{
  "win_length": 400,
  "drop_path": 0.05,
  "init": "orthogonal",
  "muon_scale": "match_rms_adamw",
  "adamw_weight_decay_other_params": 0.01
}
Rows from block 8, named by matrix and row number. Rows with one number belong to one neuron. Each number is 500 + 25 x the weight over its row's rms, rounded and kept within 0 to 999. All counts start at 0. Numbers have three digits each. After the name is the row's rms in percent of the matrix's.
# fc1: first MLP up (model.blocks.8.ff1.fc1.weight, 640x160), inputs 80-159
# fc2: first MLP down (model.blocks.8.ff1.fc2.weight, 160x640, transposed), outputs 80-159
fc1.374 111:491524504455553484491491502553531475496527464492502501515504472514481498482493489507530504555476479507420478506509476549494472526496536500500499495438475474459472495480482515503480494530492502484484536495519553518506494496466518517550474533
fc1.375 110:468484475489490463533535505520506477524484504487500448509520502500466497489520483564509478526520508465496473503479485477490528491509498537523474560516522513508542475516530476509452527528478495511549506531481475466523524501440483504510498486
fc1.376 102:467497485491491484488523508497437528502533476500540489478480476489519471494480487524474532481450502507510496506547479496501494514481501535422521500495478513488525518440504465483513524507543516503466512462502505466520490522477514528513491503
fc1.377 102:523484514499476444476492498461516483503507476481543526457495449483536496473473499524466498473542506485515532483537538457515516495458536523499531448512529541498502529495531518496501507507527533506528456502494490494508468475501500486508512492
fc1.378 110:488483499528505474538520482507485474516527509489540545505493501520523543505445527510492519492498523525533476476486478492493486495535515481503470483489525470513487475496477480539495496467494511536501514482505501452474515525473497454480507529
fc1.379 094:533462497514501430496482520457511502499504466522518523505500442507502491485446524497510485466495458541422525503490492475526496512479494479499576522494501517488517503492470483511508524504483475501536531527529520528528531520528497521507472497
fc1.380 095:496547479463534517529515545520523562474514514480486549531480505479489511537467515434550497525452482467510519480476508526463489506531492455498513550476518517488514503510464505453453463491478497512480502566509515495486462495507473481533452508
fc1.381 102:459513477480524492489504485484459476520518529523526495516538480497496514495510539447500520471490484485490497473505503515519497470463537466484502485479534508494500518466506526488500505480488518552564506465512515497512478491496492492481504505
fc1.382 102:537497490475508502516491479496512482465515461480494501495504530482520442523522510506454551483500484518528483489528502520485483510539515488477504524475478512515491501444570483580476506478497500513501511462494484514529460500497476527478494507
fc1.383 097:477500493527512471532515470495454551488495512480484477436510479496506509512494482480460518459496486474498493517521504487486434508477492533502520503492496490508448498476458518496510479461473529516483469537533509506501468494502503490503473500
fc1.384 087:544495485507516489572509542515470519519454455515493480517520485493497456480485463464517503513497527508468531446487517491489512541507467513497478491474513449510520495497540477507482497472522543498515506528499498444509500513498518507520497536
fc1.385 092:492499517518495500524508514466489490464510490441571496495523483491508486497505556474486512503484488496501526516518515504534501496539450514553486516527485519484503533493497481480472523497479501484492501452472506508505517421522467486515499546
fc1.386 097:472493519512482481541489504496486533516515486488541560512506494514485521509507504507474481508512500521531540493527483468534492508476514498460536434500500511510528514545503472497498496483483500520532508503465476478473477501488514502503442461
fc1.387 091:511521511500448527537516479470476528486520484503505531525486539549500477536511517543496495532521452525509518490498511531496466499501514501482518481499475509523485457491458462541483495528475483495456501499464465529479506460522484570487485544
fc1.388 104:482516488491556471485532512506520477524470532489485460479516481494516542488511542506508502493502436495535532492470475534530509529499505520432503518500494538525501482495525507476489480518531540535505504452471453515541489436497508513513521532
fc1.389 107:527507523515479498497492524478546496525527461476514522506465516507543485478482485535509487502498548481514527504479549537491547502485492468479513487483476458509497519507473485488457475504486517528456486515475483506506501465495446481513505503
fc1.390 094:499501474507499515490512491515525459466487512457518446498498475484501488515464497537502502512501485465492547538509577501507500472469514493459492462507539518532497477505507486515540494466512514532487470489493527453530514522486500500487538515
fc1.391 090:496471513519508504502548516490489496474526522496540517496549512503451481498477519525495486525481532496482494484475502457562477505548501478502513482475547472507485496487501496504487534487515499511457490522519499535449498513505511492495496501
fc1.392 100:521501471512473487508522488521438494493593440521478549514502512485539498522495496527501518530480483522539508515499489535490480473509487486532502461537495524500504489500482518511486516475499510528441500506477498506521459507511486491470545488
fc1.393 099:503503502518491494479519528499515482512492553457514508473496488480463498536470541512521483515484524475515482441481506509532530526462515457483507500511497506576528465482488507472527502524524471482509476474520474525517501492474420480516532451
fc1.394 108:509438517507484538519490508508518529540491490519474478522498565528485511544486481518473476506496529411497502474476513435522516448512498529507495481501496522509511524521506511549488533497486517533501447499469508487509539483478488507475552473
fc1.395 106:495458534484516521517513488452520538553489474518414511492550487494482543529508468508491484479493456510506475486485477482513520472512492511488511474501524526509521517533486523495500529543522495470513487489521463506498518489530493512477487505
fc1.396 097:558508509481507457472505522466484514483568501469518468497483512456493462513471509486501523493506474523491501508524512531499479537498497540480533490520513496510531501488536552505482492498506500539470472526464491490530507491472517515481492526
fc1.397 089:506496466508487500484509471514478482471543485478472478486513532528530480511482494513536484499476509482479490504545489459519460519497479547491524432496515485515476488472465540537500510494488496503485463473535485547493516527486454486495512524
fc1.398 097:509512480468461461491493466483487511468546477490503511485510491512506489522470523447454463497490453520454488477487519523502469482512514518505505526560476481489548542499520551438466545545504509446493521506554479504502523481486510520455498526
fc1.399 104:485511466508515507475509454498485512496501523485519544451549498501490519474461526515521504486529467495464535502472496457526504544513506492513549499498496524442535489512519514542482481525505513485520484510514488540508478531494497516501511530
fc1.400 099:518502495532497483516519473535492466493470512537460552529503485474494503501483491501480498497509497440567502445486496478467502493540502528489534512529477514536511479517549514457469514535525543485525506497485486472499462470502477518477490501
fc1.401 097:482524502480509507463471525505521516465476505493490528543487504502505542478486482527501459515483485522523512481497489524513468501457554531474523479503499528535487483507451506489528530524524471482482497474461474477549487488514505487517448469
fc1.402 102:528521558502504473514504480488499536526501504467529539512482486457479530514491460556522485519497501521462476493470527495548490533497484489506512460508537483467487492513467495486486486504466513513499524479468515522520527548520490491515526522
fc1.403 095:545483485513552488474493489477522464528509482482511512495475473514512513494544425495520455496515484544526474493488482516533493495493499447516510455540520505515512519517499498504535412520500511525517502518507511528500503533493523456521521514
fc1.404 098:462496543480538571505521481496483468503508527488539500514511503530503459482525552505514449503531495540452517491483526539499495498499504517506497501532499485477503496502502522539539499519484499448474557469525474486506457447497497501546467522
fc1.405 085:503508484522475474461471433499532533522516484516455512523460508510523522515479480515475473510514458504486487492500535516498496469491437501450482514478504489468497471501473494539512524522518501537490499497496506492529514506498493549441491483
fc1.406 110:515463503491465520448541504515453529499491507524491490487525478505463492481496471451456518511462442501522510451515521477465508478457476520494509498491511509532519504476541488519514481533529545493536517497479482494530498550491494495525475549
fc1.407 099:503548484519471536541461498561491520525507529497522505538430543467492493510457522475478504528484507486530478471480514498511513483494466512502518509502502522529490495513537529514521463486491540482511476523504532462475496482480547504479472517
fc1.408 103:482524476526492520455476474475504504511471478521514500517482499504492554520475496533483486543506479507486526504531491472529464506478484470531499500525453515482546472506491498505475526512483477508484530438537513458486484471473503553514509511
fc1.409 102:497497535480538519547479509495535496504494517489457507507509522478469481477484521483544517493541489462500576524491479473483477508522485467486566514560518492529515477490511456520501513536529508518520485531532447485512471485514500514477510473
fc1.410 114:511498488508509498490457505502537504503481520502510511500512485535488538494529497480528474467528525477506470527503486525456491451493463514503499535520501522550534507525489452512497462477479475457506496494500500466493547487504523512477453498
fc1.411 096:536496526532530487547527507493477516524497493483484529551506482459499467509506487508486479490548504497497479463505487509453494452517529484487538503471519481520489470481469531460460560513451520477542482474501431491479495492479501459498509526
fc1.412 087:471493507520525502554512500511502560498512505501507513493449493494524491486503503470445513490480485489509501483504549527483536483514504470445512524476509508480506491496481502505485466509487438542467572423545475486530457579541477489483476540
fc1.413 082:522484495505459466539536477494488528496496486479549491484525477479475523523457538512464486521492478488491542502525446454493498504514501486461528522494506517506529512510503476499501533478494540539510508501516497501492465532492453549441523525
fc1.414 094:505533469499480488526475463481514524515477498485462505571508528519506509533506478506526515505445449532499506464472534463516499490539496491521509540531478510504505487518509539476471516511496494542520467506487490530505484530525476524504509450
fc1.415 101:493508465489493464569511525550516475491481511504506519443488496506502495449448506551489499549536506519456500500511499523551548515460530501522458487466516523523519438467506512515544521467517458482503513509486492515495524509499512483511487497
fc1.416 105:477471451457483476495520552447521487494510468534469529472483468499494489499496488488499481506491533496523494483525511512479487562536531485497549530500455486529511505510498453514479509489507523470500476490508555521451544504478471517505480492
fc1.417 102:461481501468526501524474508514508490496511521497481470535444523509503495484465509515475545494479533518470469507491479495518482521529476524497499527511508513489486484491511486556488514565494553495511532505505480494452497462494499464515511511
fc1.418 109:473475537455485509481526535559487502485487483481512519517511523521522503483487468477483470541490523514458511548529484499509520577486502509497519487502495526507556527462460487506513495538487519492482523455557517514483514471485482548509494506
fc1.419 096:492503437491519493503497487499524478526530515502498532529522488494525514472515554483464515465491460514477519498547488539514496509486504459438520531518482497499533479462486502469485515469526491511499524485503523503491508481479530515474484450
fc1.420 107:480448515475515511527543501523489460517506454471534497500494511465456486521505561497529477528457506500506518530437540473517448466511500515503530501542543491465515539478493529487513511530488538515516492501534501518495514471503506516501514508
fc1.421 106:505512512518505467506511520516508511517466543465564516510510429467460516454507521497482486522539476493480488520525496506529509486478544486469467574490524541486508509490531460527479454479518527542513499501513499465502484486474518491507511544
fc1.422 089:505511531499503453509532502465474479545518488514509525502531472493447509524505473479557498508484472477446542487490530467507468526511499454503451464531543520508470527501520510502474469517539524496501469517512518446483486459510485520511481495
fc1.423 110:514493512485486554514517494514509470500540534521474472543471536505511490486497511466502500512504492503494498495507445525470487503483528491485507521488489544531497479519496496527545475529541490497496497487547490493503539520479550501460494486
fc1.424 098:515471477464479519557481468508483513501537451496502477546487477495538493536480510504482526450494483472519483495498451505496512506489485479509523541487511506519533498487506473539562534489489526522479494466515497521488481522500505481516509488
fc1.425 101:522494489498501474489475515529519502507527483472497492512494489507511550532514497589459485475477497511493453488451462496477529510479475506479512509540483506479510508516460504531507514540504483470477513531496497488467529520506523525470489483
fc1.426 099:515505486497537493532490532479537536558529490471477523469509500535470546492476528507523502477450534524487528502480503506504523496506484466526522495453519513518515534484518497498479451520479464452510519556512512475470514468524504473471516473
fc1.427 100:533502527461483496503484484500512490462524534488547509497465487519510509467509524481549484502480463482481504523549522508481515490476506517504462475559507525481503504494484513473578478447500496520472509538511511485494522512540516493497511546
fc1.428 102:503496510495479544514523485467536510482489508460498536526483496449488533524449530530475478518523493480527532478521524470449473547522545501525523493513549531497495504525478514497482498515517488488476505513515543540497453525517466535530505550
fc1.429 099:491516502525498519501546485527514500477527523499494506499526496518498525522516487554524508495463516484506490462558494506532449500536506516485501469500495490526485489498480493457441489477470454487486472521484513492482486482519455507526530524
fc1.430 096:505486521515464492553480499496515496468505516497491516514475560517511438481477464495498517491538485525493490475491469442486512510536528547480493513556503486512514506489508531522527501531485498446504520496515437519519507472505509469491465477
fc1.431 104:492505495514474422500469497501510523491500492472445537513475436515491519486489507518491512566497471506446517521473535540511512513460497478490490506517536528509511503512470500469487496525498546517484491518504500503504506531523538477504463479
fc1.432 105:506512512495484514527492525471541481519512487453505498440489463478500524506466495502486539520483541449465510518489518506495477475506496473475517504509557509482515501502546450489538508502521547470526477490459546512483562515512488526510494483
fc1.433 101:507442497474499518532495445485497503473506484473481509481473516504500470503527510471468520544487531508463487481544515493507518519494506503503501537478415534470536492531538475540498527480490451515462507462492501539504457442479490515496506510
fc1.434 105:498476478506495551503537485509531490472535516510472533526475496499463531471531505489496499547490511459506513507486521470497515524487517546454501464486534545510506468501523510490508500511471495486489440540508479526480509521542480471474486479
fc1.435 094:475472494510449502513481458499485475497527470488460507536493496481514522471506512536503494536534486495478495506484489488518486503478489513561477460521503517515509484546514474515509509503459482515545533457502512528502477522511513476468527493
fc1.436 098:508500501509502471496515516499513470537499519481558527487496469499512510446459517494552494504539540513510484490458529510468483530481521506457523533495541481519508527514532484506493471494498537487528503504514512472506499473463530510493525486
fc1.437 099:505485429543504534532511475498483480513473471479451482485527505519514483508464508480499491520518517458482448502482514538486521494471499476543450509532507489550530478468498511514499553459523526489502508506463516480502466425457500500525521474
fc1.438 106:524546471470488506524475449502476527463513499503501466449513521458525451509536527498486540482489470472475520528506550540512508526462461484512430474503483520506491470475508514506510473493456516479490477490507516543529463516523513505520457554
fc1.439 094:474531512484489497471540538489500511512513507499464525523475468502480476481489540475490549528502539459525525487516522513537471486460493529501477491506535530506543530531471495517471475504521484535521486491478454464475507456486481532514492522
fc1.440 100:506512486486476494444532512501490510521508492476521533508489487498495471515504494561508516488488528506534536542484521477468471471476531539525458541470476505507505520476487490498522448525541496501501525490481509526508512507512504502541494522
fc1.441 099:487500490531522489470492508523498477511547531498482508550498486512517541492489510469516489513480490528464487479528531500509486461519492468468490540549467495535531458504472492512508514521456444481462494486525457515499491461496506481503498501
fc1.442 100:430486481492515522510502455468455438493529510523469499520487464503483480486518532502480494485466509477523531513545513497497467479520500509467493464514496517484509523498498541527463491471476484547486470472471558478540500519497509537487488509
fc1.443 110:497499501499498497486510475511482483514498539481487515498511481505482479491528504505501528497541520522548528512487493540491509425460519503478475531508532502542525554511504542485503440535533498497462504536477554478492507482502482515531517485
fc1.444 104:496475499516506491496476506509483539527539481492479508516545533538516575493539506491473553467456533450501509511513502503503484509500514487488507495509515527489523562478498522483538539482486521509471487494501503547443473500514518513536502509
fc1.445 100:500516506485527479489517511499503520522540532479510508490479501504445504515526555506492537441479528478517453505515520515534455459500522493489476486522519522481483538486507516505469455472495455504513518494494486512499507485524498496460489506
fc1.446 092:515488526505545516474469504470460492531521521485492493551543478495519541508485510474509468514499525540461503460490469483499504511510489464480513506504515505504503497506464513533472536508485491480494535462502505484509489532502530469514518504
fc1.447 095:509480553445490509464473514532489512493497506478508510504491493485477498486528523481533506512484517507510481521521513524479480478485487520524506483481584524499496503471483504556477489512473482476560490520460492480479532480524492541477480502
fc1.448 086:501493504468483481530480476502493497493509476445494468477507467500484506491485511519504498493561490496467515490454464527517500518524519460453487505536580474491530503502502483509537486514512493484514460533533484493497498533529513543536478473
fc1.449 100:481483525474514490508520487444494522524508468508516494517490524491435540520516492541509475494483486462488494498493451488487486481494509505498491489521503506471474532505500523491486520519472528546456421523510509509478506520539478511482489534
fc1.450 098:524506517489522506509502495520506522510512522484448515506476509518473522468487472509576539487531495497534475507461459496512525486541492521486466522446475510502456500516487498498486488508516481502516510476478497469507533505494499509514452512
fc1.451 103:489493477547496484493512485504499516529486469507527477498530530497523516487515508553461479449501502486503459483488490463512523494515508520444552536499503473526511523539504498517498498560479501500474545489507477499484535509509520474469498503
fc1.452 111:460511529463515492505469500530503520478503484520472465543492533535500523467484495523502529470494517498506504493519452460511521491517452521505533502452504497517478494498449517579531512515506529462522503494457517479520504483460502528466471472
fc1.453 090:467479530480470499502493520489471496516565476485558516515515556536501486472447466491525486519509538475517506487497471503470506480510498498518511524453452484472534543521512490516520579561537498499478529482488537515488505505480464485529499505
fc2.374 122:528487476519500491500532490498490504531495543517506501500513514502522502489505509485495494456530479511562501510494533493508512507548432523504510512553506493485530493496557499499440510485533502509534483494504464511493512543566486509525511477
fc2.375 107:527509504475468539468444527472495511503505507481498555526480514483506475488483554490509478487451498508480517480530493546495453510509521530470513485467508506501469528494491511511541480490491481489435469526514520536492508518553499476519500504
fc2.376 097:498525502475460523482497465534547503478486521493481519530523528525481522489515490511498479540520491504513506487478532459489504534543495480569482521496483461494476519557453507509503461468465523516529480498499489548476533493513487530514524524
fc2.377 113:497516511484519518524490468494512517489524517505503483549467537495513548514515515511511540521436547496493452488505470546512485470532483456494474553492492484495483489493464475493480501486540520530466559488469549492507551491507505508519452517
fc2.378 106:506542484429506508481485498501520491499500544524469484501488499511485456484513437523499502547492469487474512496501545512499513527455495524481481514494513534475504525500511538478522539488518492484495487494438476506538488493518509522508473482
fc2.379 090:436488505463520552489482499532567466538488508502521454511476560514497511530545486484478522540522537488539515508505538533459524469507470530516525474531496488531505518482501508489499493512505524463461513483488494485462463481481487523494493502
fc2.380 097:523470511516481519453480496463493448502504518496491464462517481543492462473514518540461502501502489519504486505506480500535469504472517561488510466556498466510464507482585515504524554555495468507534483447487476512511555518492527526460495486
fc2.381 090:520497519500541490470473506570540507475518490515494498519462566501503514540458457505487481509477545518502520525504489498510538478512478505486493510514510514511511458508506484508527487521517467469432503557468487484502515486481526508492483521
fc2.382 116:451494506496529508465541469487506544518472491533518536474544517537505552472480514498533456503483491508480487447487483496502515521462487535561494486547508493503497495543477502454539530488506532537485488520525462492483534526496500495484512509
fc2.383 108:505503522465505531460514498491506490485535487498493501541470498504494487498459523519528526527497467531511493481482521509514537490528487460513493494512497523512532484505502519525486494513510484542485529439483452491474482504465533474482519495
fc2.384 081:457493486452526549446493501523492516475525543469527501492510497499500504503501525504494504511497506508492477494468512499508466493467518541510531531476520498514493531466480534491543514490497483480515508476505476579493497472540482496510509498
fc2.385 087:504492515517506515489506450485495504547482484567455498500544543498504502497501448528528494515499530496495473484504469507446525494471529473452482452457482507505495493486509494535508472524522478514506485527486525476500495563487554525467444465
fc2.386 102:497516482490525506466508498499503465486504505491476476506460536497541531470535503496479540544479514496512467534459500559472513543522498500533504516470518510483532497456435539531485529496509533466473527486502526502518507513526503513513508539
fc2.387 096:475464505520513472476510487506512511461497487502469510444526492469487534475518484449519503485488512485518496534479466493464496466483532501516525488476538514490526536491511539503522566461510519490499483485569518495509461503470482448509539469
fc2.388 098:511511488516467481484482506490517511476528474528492550473517520474494462513460498508466490486518527496472478487509557464479503468504469503505495496525513472481473515486469479494499500493499477509491492502498545460485512571506516492483495469
fc2.389 112:485492560478536487524516493511468517491485528487451521499494443461468483484529537492480506529482453492465464485534497488497439499515523521492514527491510501492498491521505482502537527504519522484518517514509489474513505514452495513459494477
fc2.390 087:466467517472474487508486524502463526535532502528485547533498514523503504508514493477489490496481532536502474468487516488537520501542507495548489558494451485475505504525494500499477531466526493499511496510528477571467518504493498469484481478
fc2.391 084:465523468476530491523475475501509488532521515506487515539507511508535481519505488502482481494498481526470553533494498565409511523464515495511531482508474510530518476516516516483519467516486496477493516452512483459560508452518444477519505540
fc2.392 110:476486541464522547512474520502546517503493540475496484483500495525470520457496497483513481502484497482479487488534513500504528560506509519504473551455490483456519491485523498480503502521521499486533476487548491494504505516468531496515478483
fc2.393 110:497492484481497473537441524556458524499503454507488471480472440520514454479516487501469474481474486516499548554500524469473465491530524517496518539514478503462468517499505491520478499506439494485524476505489522472507475474495522516478481524
fc2.394 098:508547497474515482493517491495475471455471513492536503483483462474524495494483544475501518488518509561485497525483442546466510552478480505505501505510486507495478490500518499489504487486518486500524555528491472499495477511494507465542432498
fc2.395 113:526479477515500513491467535522488459494504523487532502507525478469495485480486548500538524530480543503530561497532509513502461498459502514507472472481526473480522532512489478468532456443503492513494531484516491505478509496492486468546528433
fc2.396 096:454519517498511525510492481548509524533463533506492537520526501536499521467485477553474477502518506470514497486476512519472453477536523501510509509482502476486476475490493468467519499493490511468507516465502523501455486545505521495502512449
fc2.397 074:470526556490525505507507488512495512539492535508483552533478516499466486477505537493468499515525475499516478523464520488504534478467552483512471533480432500479511500502515474467536527510474489503519521524491512466479494494498529504485501495
fc2.398 096:513488533537544509525484493504507499502470543521510516471526518472508494469502488543494520501472507492547521511486456480504502458507499502502494481458499501509471466500499457556481459492505465495494440496457548479505482513498448477582470474
fc2.399 092:518520556521530467518497558496547467507497486519464500530478510524529474505520477488488508490503535519536473475513554510472484480482501516464493519505498518557506519486485510446508480492483491490496552504494517480512494467537494483524487460
fc2.400 101:492481517471509534523487557474520558510543499470517507471480497522520497516512533468475490508467484539457491527496486509525473539477530473499502480449515502491492498483454484558525507472471457501462469502499489486522531521518491468521501507
fc2.401 105:482461530498501455498566476475486485498510457495499440470524504545514472502541492475490543484491501474476518507529524485494478504548468482508511509485491456470511477495482505515425428493490521469488492494513521525428520514505496495479556505
fc2.402 105:467469452477481502500487526509518474468516525515464489516526518515508496473540505487496518471523510466487513489511499542469491455528497487524527550470489483570501514479534519491516529499519506507455502486555486475523460449508455482537494545
fc2.403 093:441507524483476490496498504535488525489498494506496495503516481477499511493489499491497555509519518455516503472518536506498516501513463525544464538478485486491491502481510482512502531462510489480471507473534454476448480431508473524472471510
fc2.404 096:482490492549456450493505489475524523492504482537492503473513496457525497536514483492470535518501470503549513511521469512494477527532539491435511534458501484504486468494490483497463541527506499545497448509487543531525513528498468498466525473
fc2.405 068:481482510471515474540512563494503477483484480491523492468536497513494496492520526495487504464502502502498539516476496500510509518513524525520523515515522493517544514529504448483438472464493514454475469517547498512489485523522475490505519467
fc2.406 108:523527485501507481537488485526508493477498516471473494503523517483478543512499501521507471458528559520520515502503498481525513490506549460516474482505541486469485517508464517472501515452516475468512487476470506549486509458517496504486527472
fc2.407 085:506467476463527469479498499447516506462495477500493491476513472537498472457505471524464484454510519511442507506492493481473465477503484496506485519502501480464478518499477521498477517516512439515474500486490484509481535513512476522516507483
fc2.408 093:507456503506513472543540497521511465514526516515484490486510507472503496504493521471512536471500482480478475504474487502485542505556511509469439522477480513518485529457497511513508523503539501506512518578476494517512480507524485444493485517
fc2.409 112:506448499537493489449479528481455491493524441513500472484487450510552521512482472471483490526458511541487496499515525543477481478465493542501507457475471486515531515512532525479483509478476483470484508463509528556506494541488501490513506488
fc2.410 115:518508514527464530503544492453472499492495486495449494471497467479500468524501520502495503498471501507508547495487535474521535496508515519487518438494483485438504507495494537497507520529520522506521468503516463522483477530488486507510527489
fc2.411 090:473532493499478504478480524481524520462544511518458508466492467544509513481528524481497529528438499507482526513489483509527494498500472495557492476486529534511491547526529459532534478522539512509491524506479545536525497486532510534510506483
fc2.412 099:513522517503504493502493520455530458520502507515480518479507494525490495516471513495496525482521449508516518489501466501518455517462505516601499511539525484511499518500498470500501554527516547498484393532493488545459469471441481528524533487
fc2.413 063:499494507439519521459474496521526480487493511497465498516459501509503485512514483526490519508516496493515434480476543520529499501522520515500495506524492497522488472494515524495538484523503479474498506504512506504535515463495526450539484460
fc2.414 080:506479516503539484498529552492459480503540467514537508425505486486483494455491522486477495460538540490493500516453464536480517500458477497520489462494518505505535510449505471509497466492514488477491481543508492461471483455475487490515456540
fc2.415 091:507475519499514531442505505485506509488484504499502462553507500506512479529520491488506526468473506471526481492475528489438473494540446488460543541540478483481503549516477507480486476495513531491496508469542499506497468485496509537523514487
fc2.416 100:543499523522537515489469435536497498515521508487510505519530522534514510495541511520513485495505464490483498475484490475529501430470484530502493440516494486473466538467508516491560499498472491524496517515505437473566496470523493476486526506
fc2.417 128:515542465514520453490510556470479479493534504548496558489526488543514496484514486488509432471482494517521484469473510526466511505463511501487548494493471468514512525528559504494499489469528469484464491513503473519529536534528489526475499483
fc2.418 101:539465470515537482489489474444529496510486488510516466511519497479486488526482521476544521479512449513528485473501569490477500466538514477486489521509437455493473480528517502500507509513531514509504480530457456499494499521504490448517498487
fc2.419 075:525463534542494538473505518497500515505527501528488512493536530516493496510481441497535471514490510504504509535461515510485520487545442552537484475485486487477497537505496494509524479576514506498502491530529472489496517508482454502484491497
fc2.420 094:510500508517514505472417489482537496482517531512449498509496475530494513475497482472499504487518468525482515493578504524462542501501475466503510506479495530541449489541520504489508470516509455543468496478486480492476512522497472484515479483
fc2.421 116:486471491449494527462498493498563522473518463510501478493518562513520448557503478506498497493472523527507504426476491513506518496513456514473514467528511488524480503532455530487518523510513526489468493459479464537522481509521483514482490488
fc2.422 076:501468510481505566502477499562530532469534507483494478509518518495528468510510525500445485518494511521576509470494452523469511492491518544473557554478480469528473491498535509511471511496467435492531531470497474543533516522528527473493502495
fc2.423 095:520471484501497474514490532487475503527474480489533507489539484479489495550504481557497488459471513530546499505489534459473536482514488497468482482519471448447499536495527516460489543502499507480492494496490527512474540482493463483529529510
fc2.424 095:463519511487546520442487530471495497475459489485479515439527525507467493497513503460529508538509534504502487453528541494522515517537516510515487474527486524499461518494494527461496527447533495537497496523483504488525504484510454493469498546
fc2.425 109:511511502458541520465503483519503507505439494547503503490525531508491490448496501414526529476487489486480544517503538531514466481520473497534473472487471511505504508461534512472449444489546520465487493498517472476464470492493457463546511481
fc2.426 103:515510510515524527438505499515503461500479519515462488495502482490517449451507489476507515479556510494521484517505507487492487488488480546485529495542496474503504506490504492477566538506488511487511505449463469507491541506500482526504478475
fc2.427 091:459493507502504548460467518504472498548498508492490478512530486492484481534489453545485500486534543524536493469461507508512501494523491454480491542478466479510499476526526553493458496525515505481492525468519513549467498485460514501490509480
fc2.428 100:514516510505499466541449517519490504525507515527504493477497501600519479468590503506520538510480502505490486481492465526531517443497488492495487506493485484493520464505534506480507532485514532531493526480491517450532532490495528452506492517
fc2.429 105:498525487494492483525492527485440513530525526493458518517512462495505474471520509457494465519529466471489506514446494475473493527502520463491509517480509525485512517484526511538501508531496494497535542495515462513529521514531522499491495503
fc2.430 089:507474489520540517470490505469473497548482465485489494517531477506509568511517513508536475496419517517534497500480515521478521431421517499499511467436480525476508525496488520513499481483519477505476486492498526464464531486503506509505521521
fc2.431 089:537476535498535564510516506473518498477534519507520466477521572509528476503510467479502487450528532466545512486505485502509476461542497492536524497493490445470482478500509496496455504480508464467512510459508535516480468488480450514496511507
fc2.432 101:533481494497474501481495489492474492499508540514508527566458514531483489427558485539521465518512506507525470474509500491475500475507490522495543534502490491517495552513480566514481505463502513541460514474508474512516512503498503480509496490
fc2.433 104:499557523538517489449506484512486505505445488532519524464511502522497530496516493549506500508488455521525463471444469485509498484532479462492502455516535491544475464487452550517536506481499551476505503531501501447549493513519513475522460494
fc2.434 126:516507517499468489490517560558452539487502514515530493454491483510516516468489478490453457448486507523544505518492506517502463492482500475517492496527475474491509492513510540501515502455505498502497529450519505500449481505443473509516553499
fc2.435 100:516502520507512484491503531497497553500498528487543450480498517472469495506477467466529488492501520518511486478524480518505510474506539494439489552479497519503477496440494521491509465509535506504455498559489486488530488480497447502512508527
fc2.436 096:520516521466519512499500506469532533446497507512503483500500524502537507516523486524441545527483499481478490478555478498502486501502458520507517474529494519498490481482467513495493529446502488507486519485475522520478492527542475511520516492
fc2.437 086:489503517457493512502506522485464511478519507525543488492522468470481507465509476520528507503448485542551522501484474457445457522490504522445512529467513512453487513528531510442524472491472457478510521523518500545515539511553489534471479485
fc2.438 106:455445523547488523467518525525475527531490504501501531508515499524460531480464438487523497520524521496523451465517514479539473506529551480516529536482489480487561496499469496501482498498520494504505521474496522498504496487509486529486557461
fc2.439 109:543526505521500482509452460487500492499507496450507505497468505488488529470505508531458478477465507507494473510479485467471485515516484472505526489471483438505535494501501503500523498492452485450494514514553523528504523543494521520471475490
fc2.440 095:525478519532521478536433498512511483480462489503463493487534532493473551433463520478480526489543505508499515490518495513522528475493473449486548468502508526454552549494499520501464481483469479491493467467556467458500519481482475469491477502
fc2.441 096:518506508521507513532526485483495507490480460529490502501472481492484474489522475524503516496488448470532546545472490484467538516505538522510523476478503494471499513477504479497431477542496469527529467497529541483448509554497497532535496487
fc2.442 092:549508513496465499521487517542523518511521562509486510470478513511497527517467483520493494526535477553490529497491480525486478527500489514505475563492521479522480457505500465529515538511502497524515531508499499535514487493462480499494547449
fc2.443 114:533486516512504509510524490467508523478516495484492498483495509462511509519512506509511495493499539476501502488525509463531487539496478482544530464497516495482436480507525477454472573463494497539533510492516467521486539494479475495462498491
fc2.444 125:465522541514483518495515506516541482470497511510527466489459475504496485467474465462478460529540505546545475503485460522464518476538478491484475479493497500492505463523486472507471473492481505493517502510464488474523519522501506479504508518
fc2.445 103:466519483529464485518483494520519477490485495530476476508498500533517489488478484505475471528501509498500543504521485479484536500508502472502510516479489471539523472534481460517531497557476555492505490529529487473493503510474457536483499490
fc2.446 099:495531494525489511532530522528538515508501485508501479463525529526503487520514460513504522521480492465541557532503470543484474489482496589495486489491504501523549487507541497476476498500557472491491509521516529526544520479523490491525517536
fc2.447 107:489529479519479510496531496516478524498470498511476487511514480535485527484498508509478517476498507471535515479503505481511510511536496499471531505483463494516546477522513522495488484488530513468476485482505478568503478540522547479534483490
fc2.448 097:452508501530506512482514516475512497479501496518467476482487532500503485507484479465482507506476476449553477503540537457500505456528485507503511533475476535532477527528512486453468502484489472518502532493469507495465466479509490493479535537
fc2.449 099:490528482451493518476498500598495479527490543493510504513511493518536498499484510490505539513549502485545503521540510532454484525549500495496496481474497504532511480524537513492500464492504485475483526475459530489515490540465496481515503449
fc2.450 081:506516486526493518459514534501525490504483508550540484519480495471494494498464507525447479508502520486489508477541545487468481529445481513514523478554544487515516508470522510535514517498510518526509491483535495522476475531531560525507546488
fc2.451 119:512526515437540483523506517502478479542525521514445523522500507491507493511496528514511530489504512492501510536512502547461478470525463471530504474488496521489531483488495519503472502500524485475471443525518515525516497529474457507550515507
fc2.452 110:510513520496525491494518481480510496550486488478519494502525474530527513552508553466513519502561489500489478560439529509475489505507479470469530481497470538493548511519518512502461476519513466547477488491491492517507484527534536469535499526
fc2.453 104:517486492493518514513523498506547514489466518476495485464530463450500520570559522471502523493522480494512518483532519527522483509505541531471424514532548523496481474512516483518483483476506497469502468565512481506529513469513469498462480565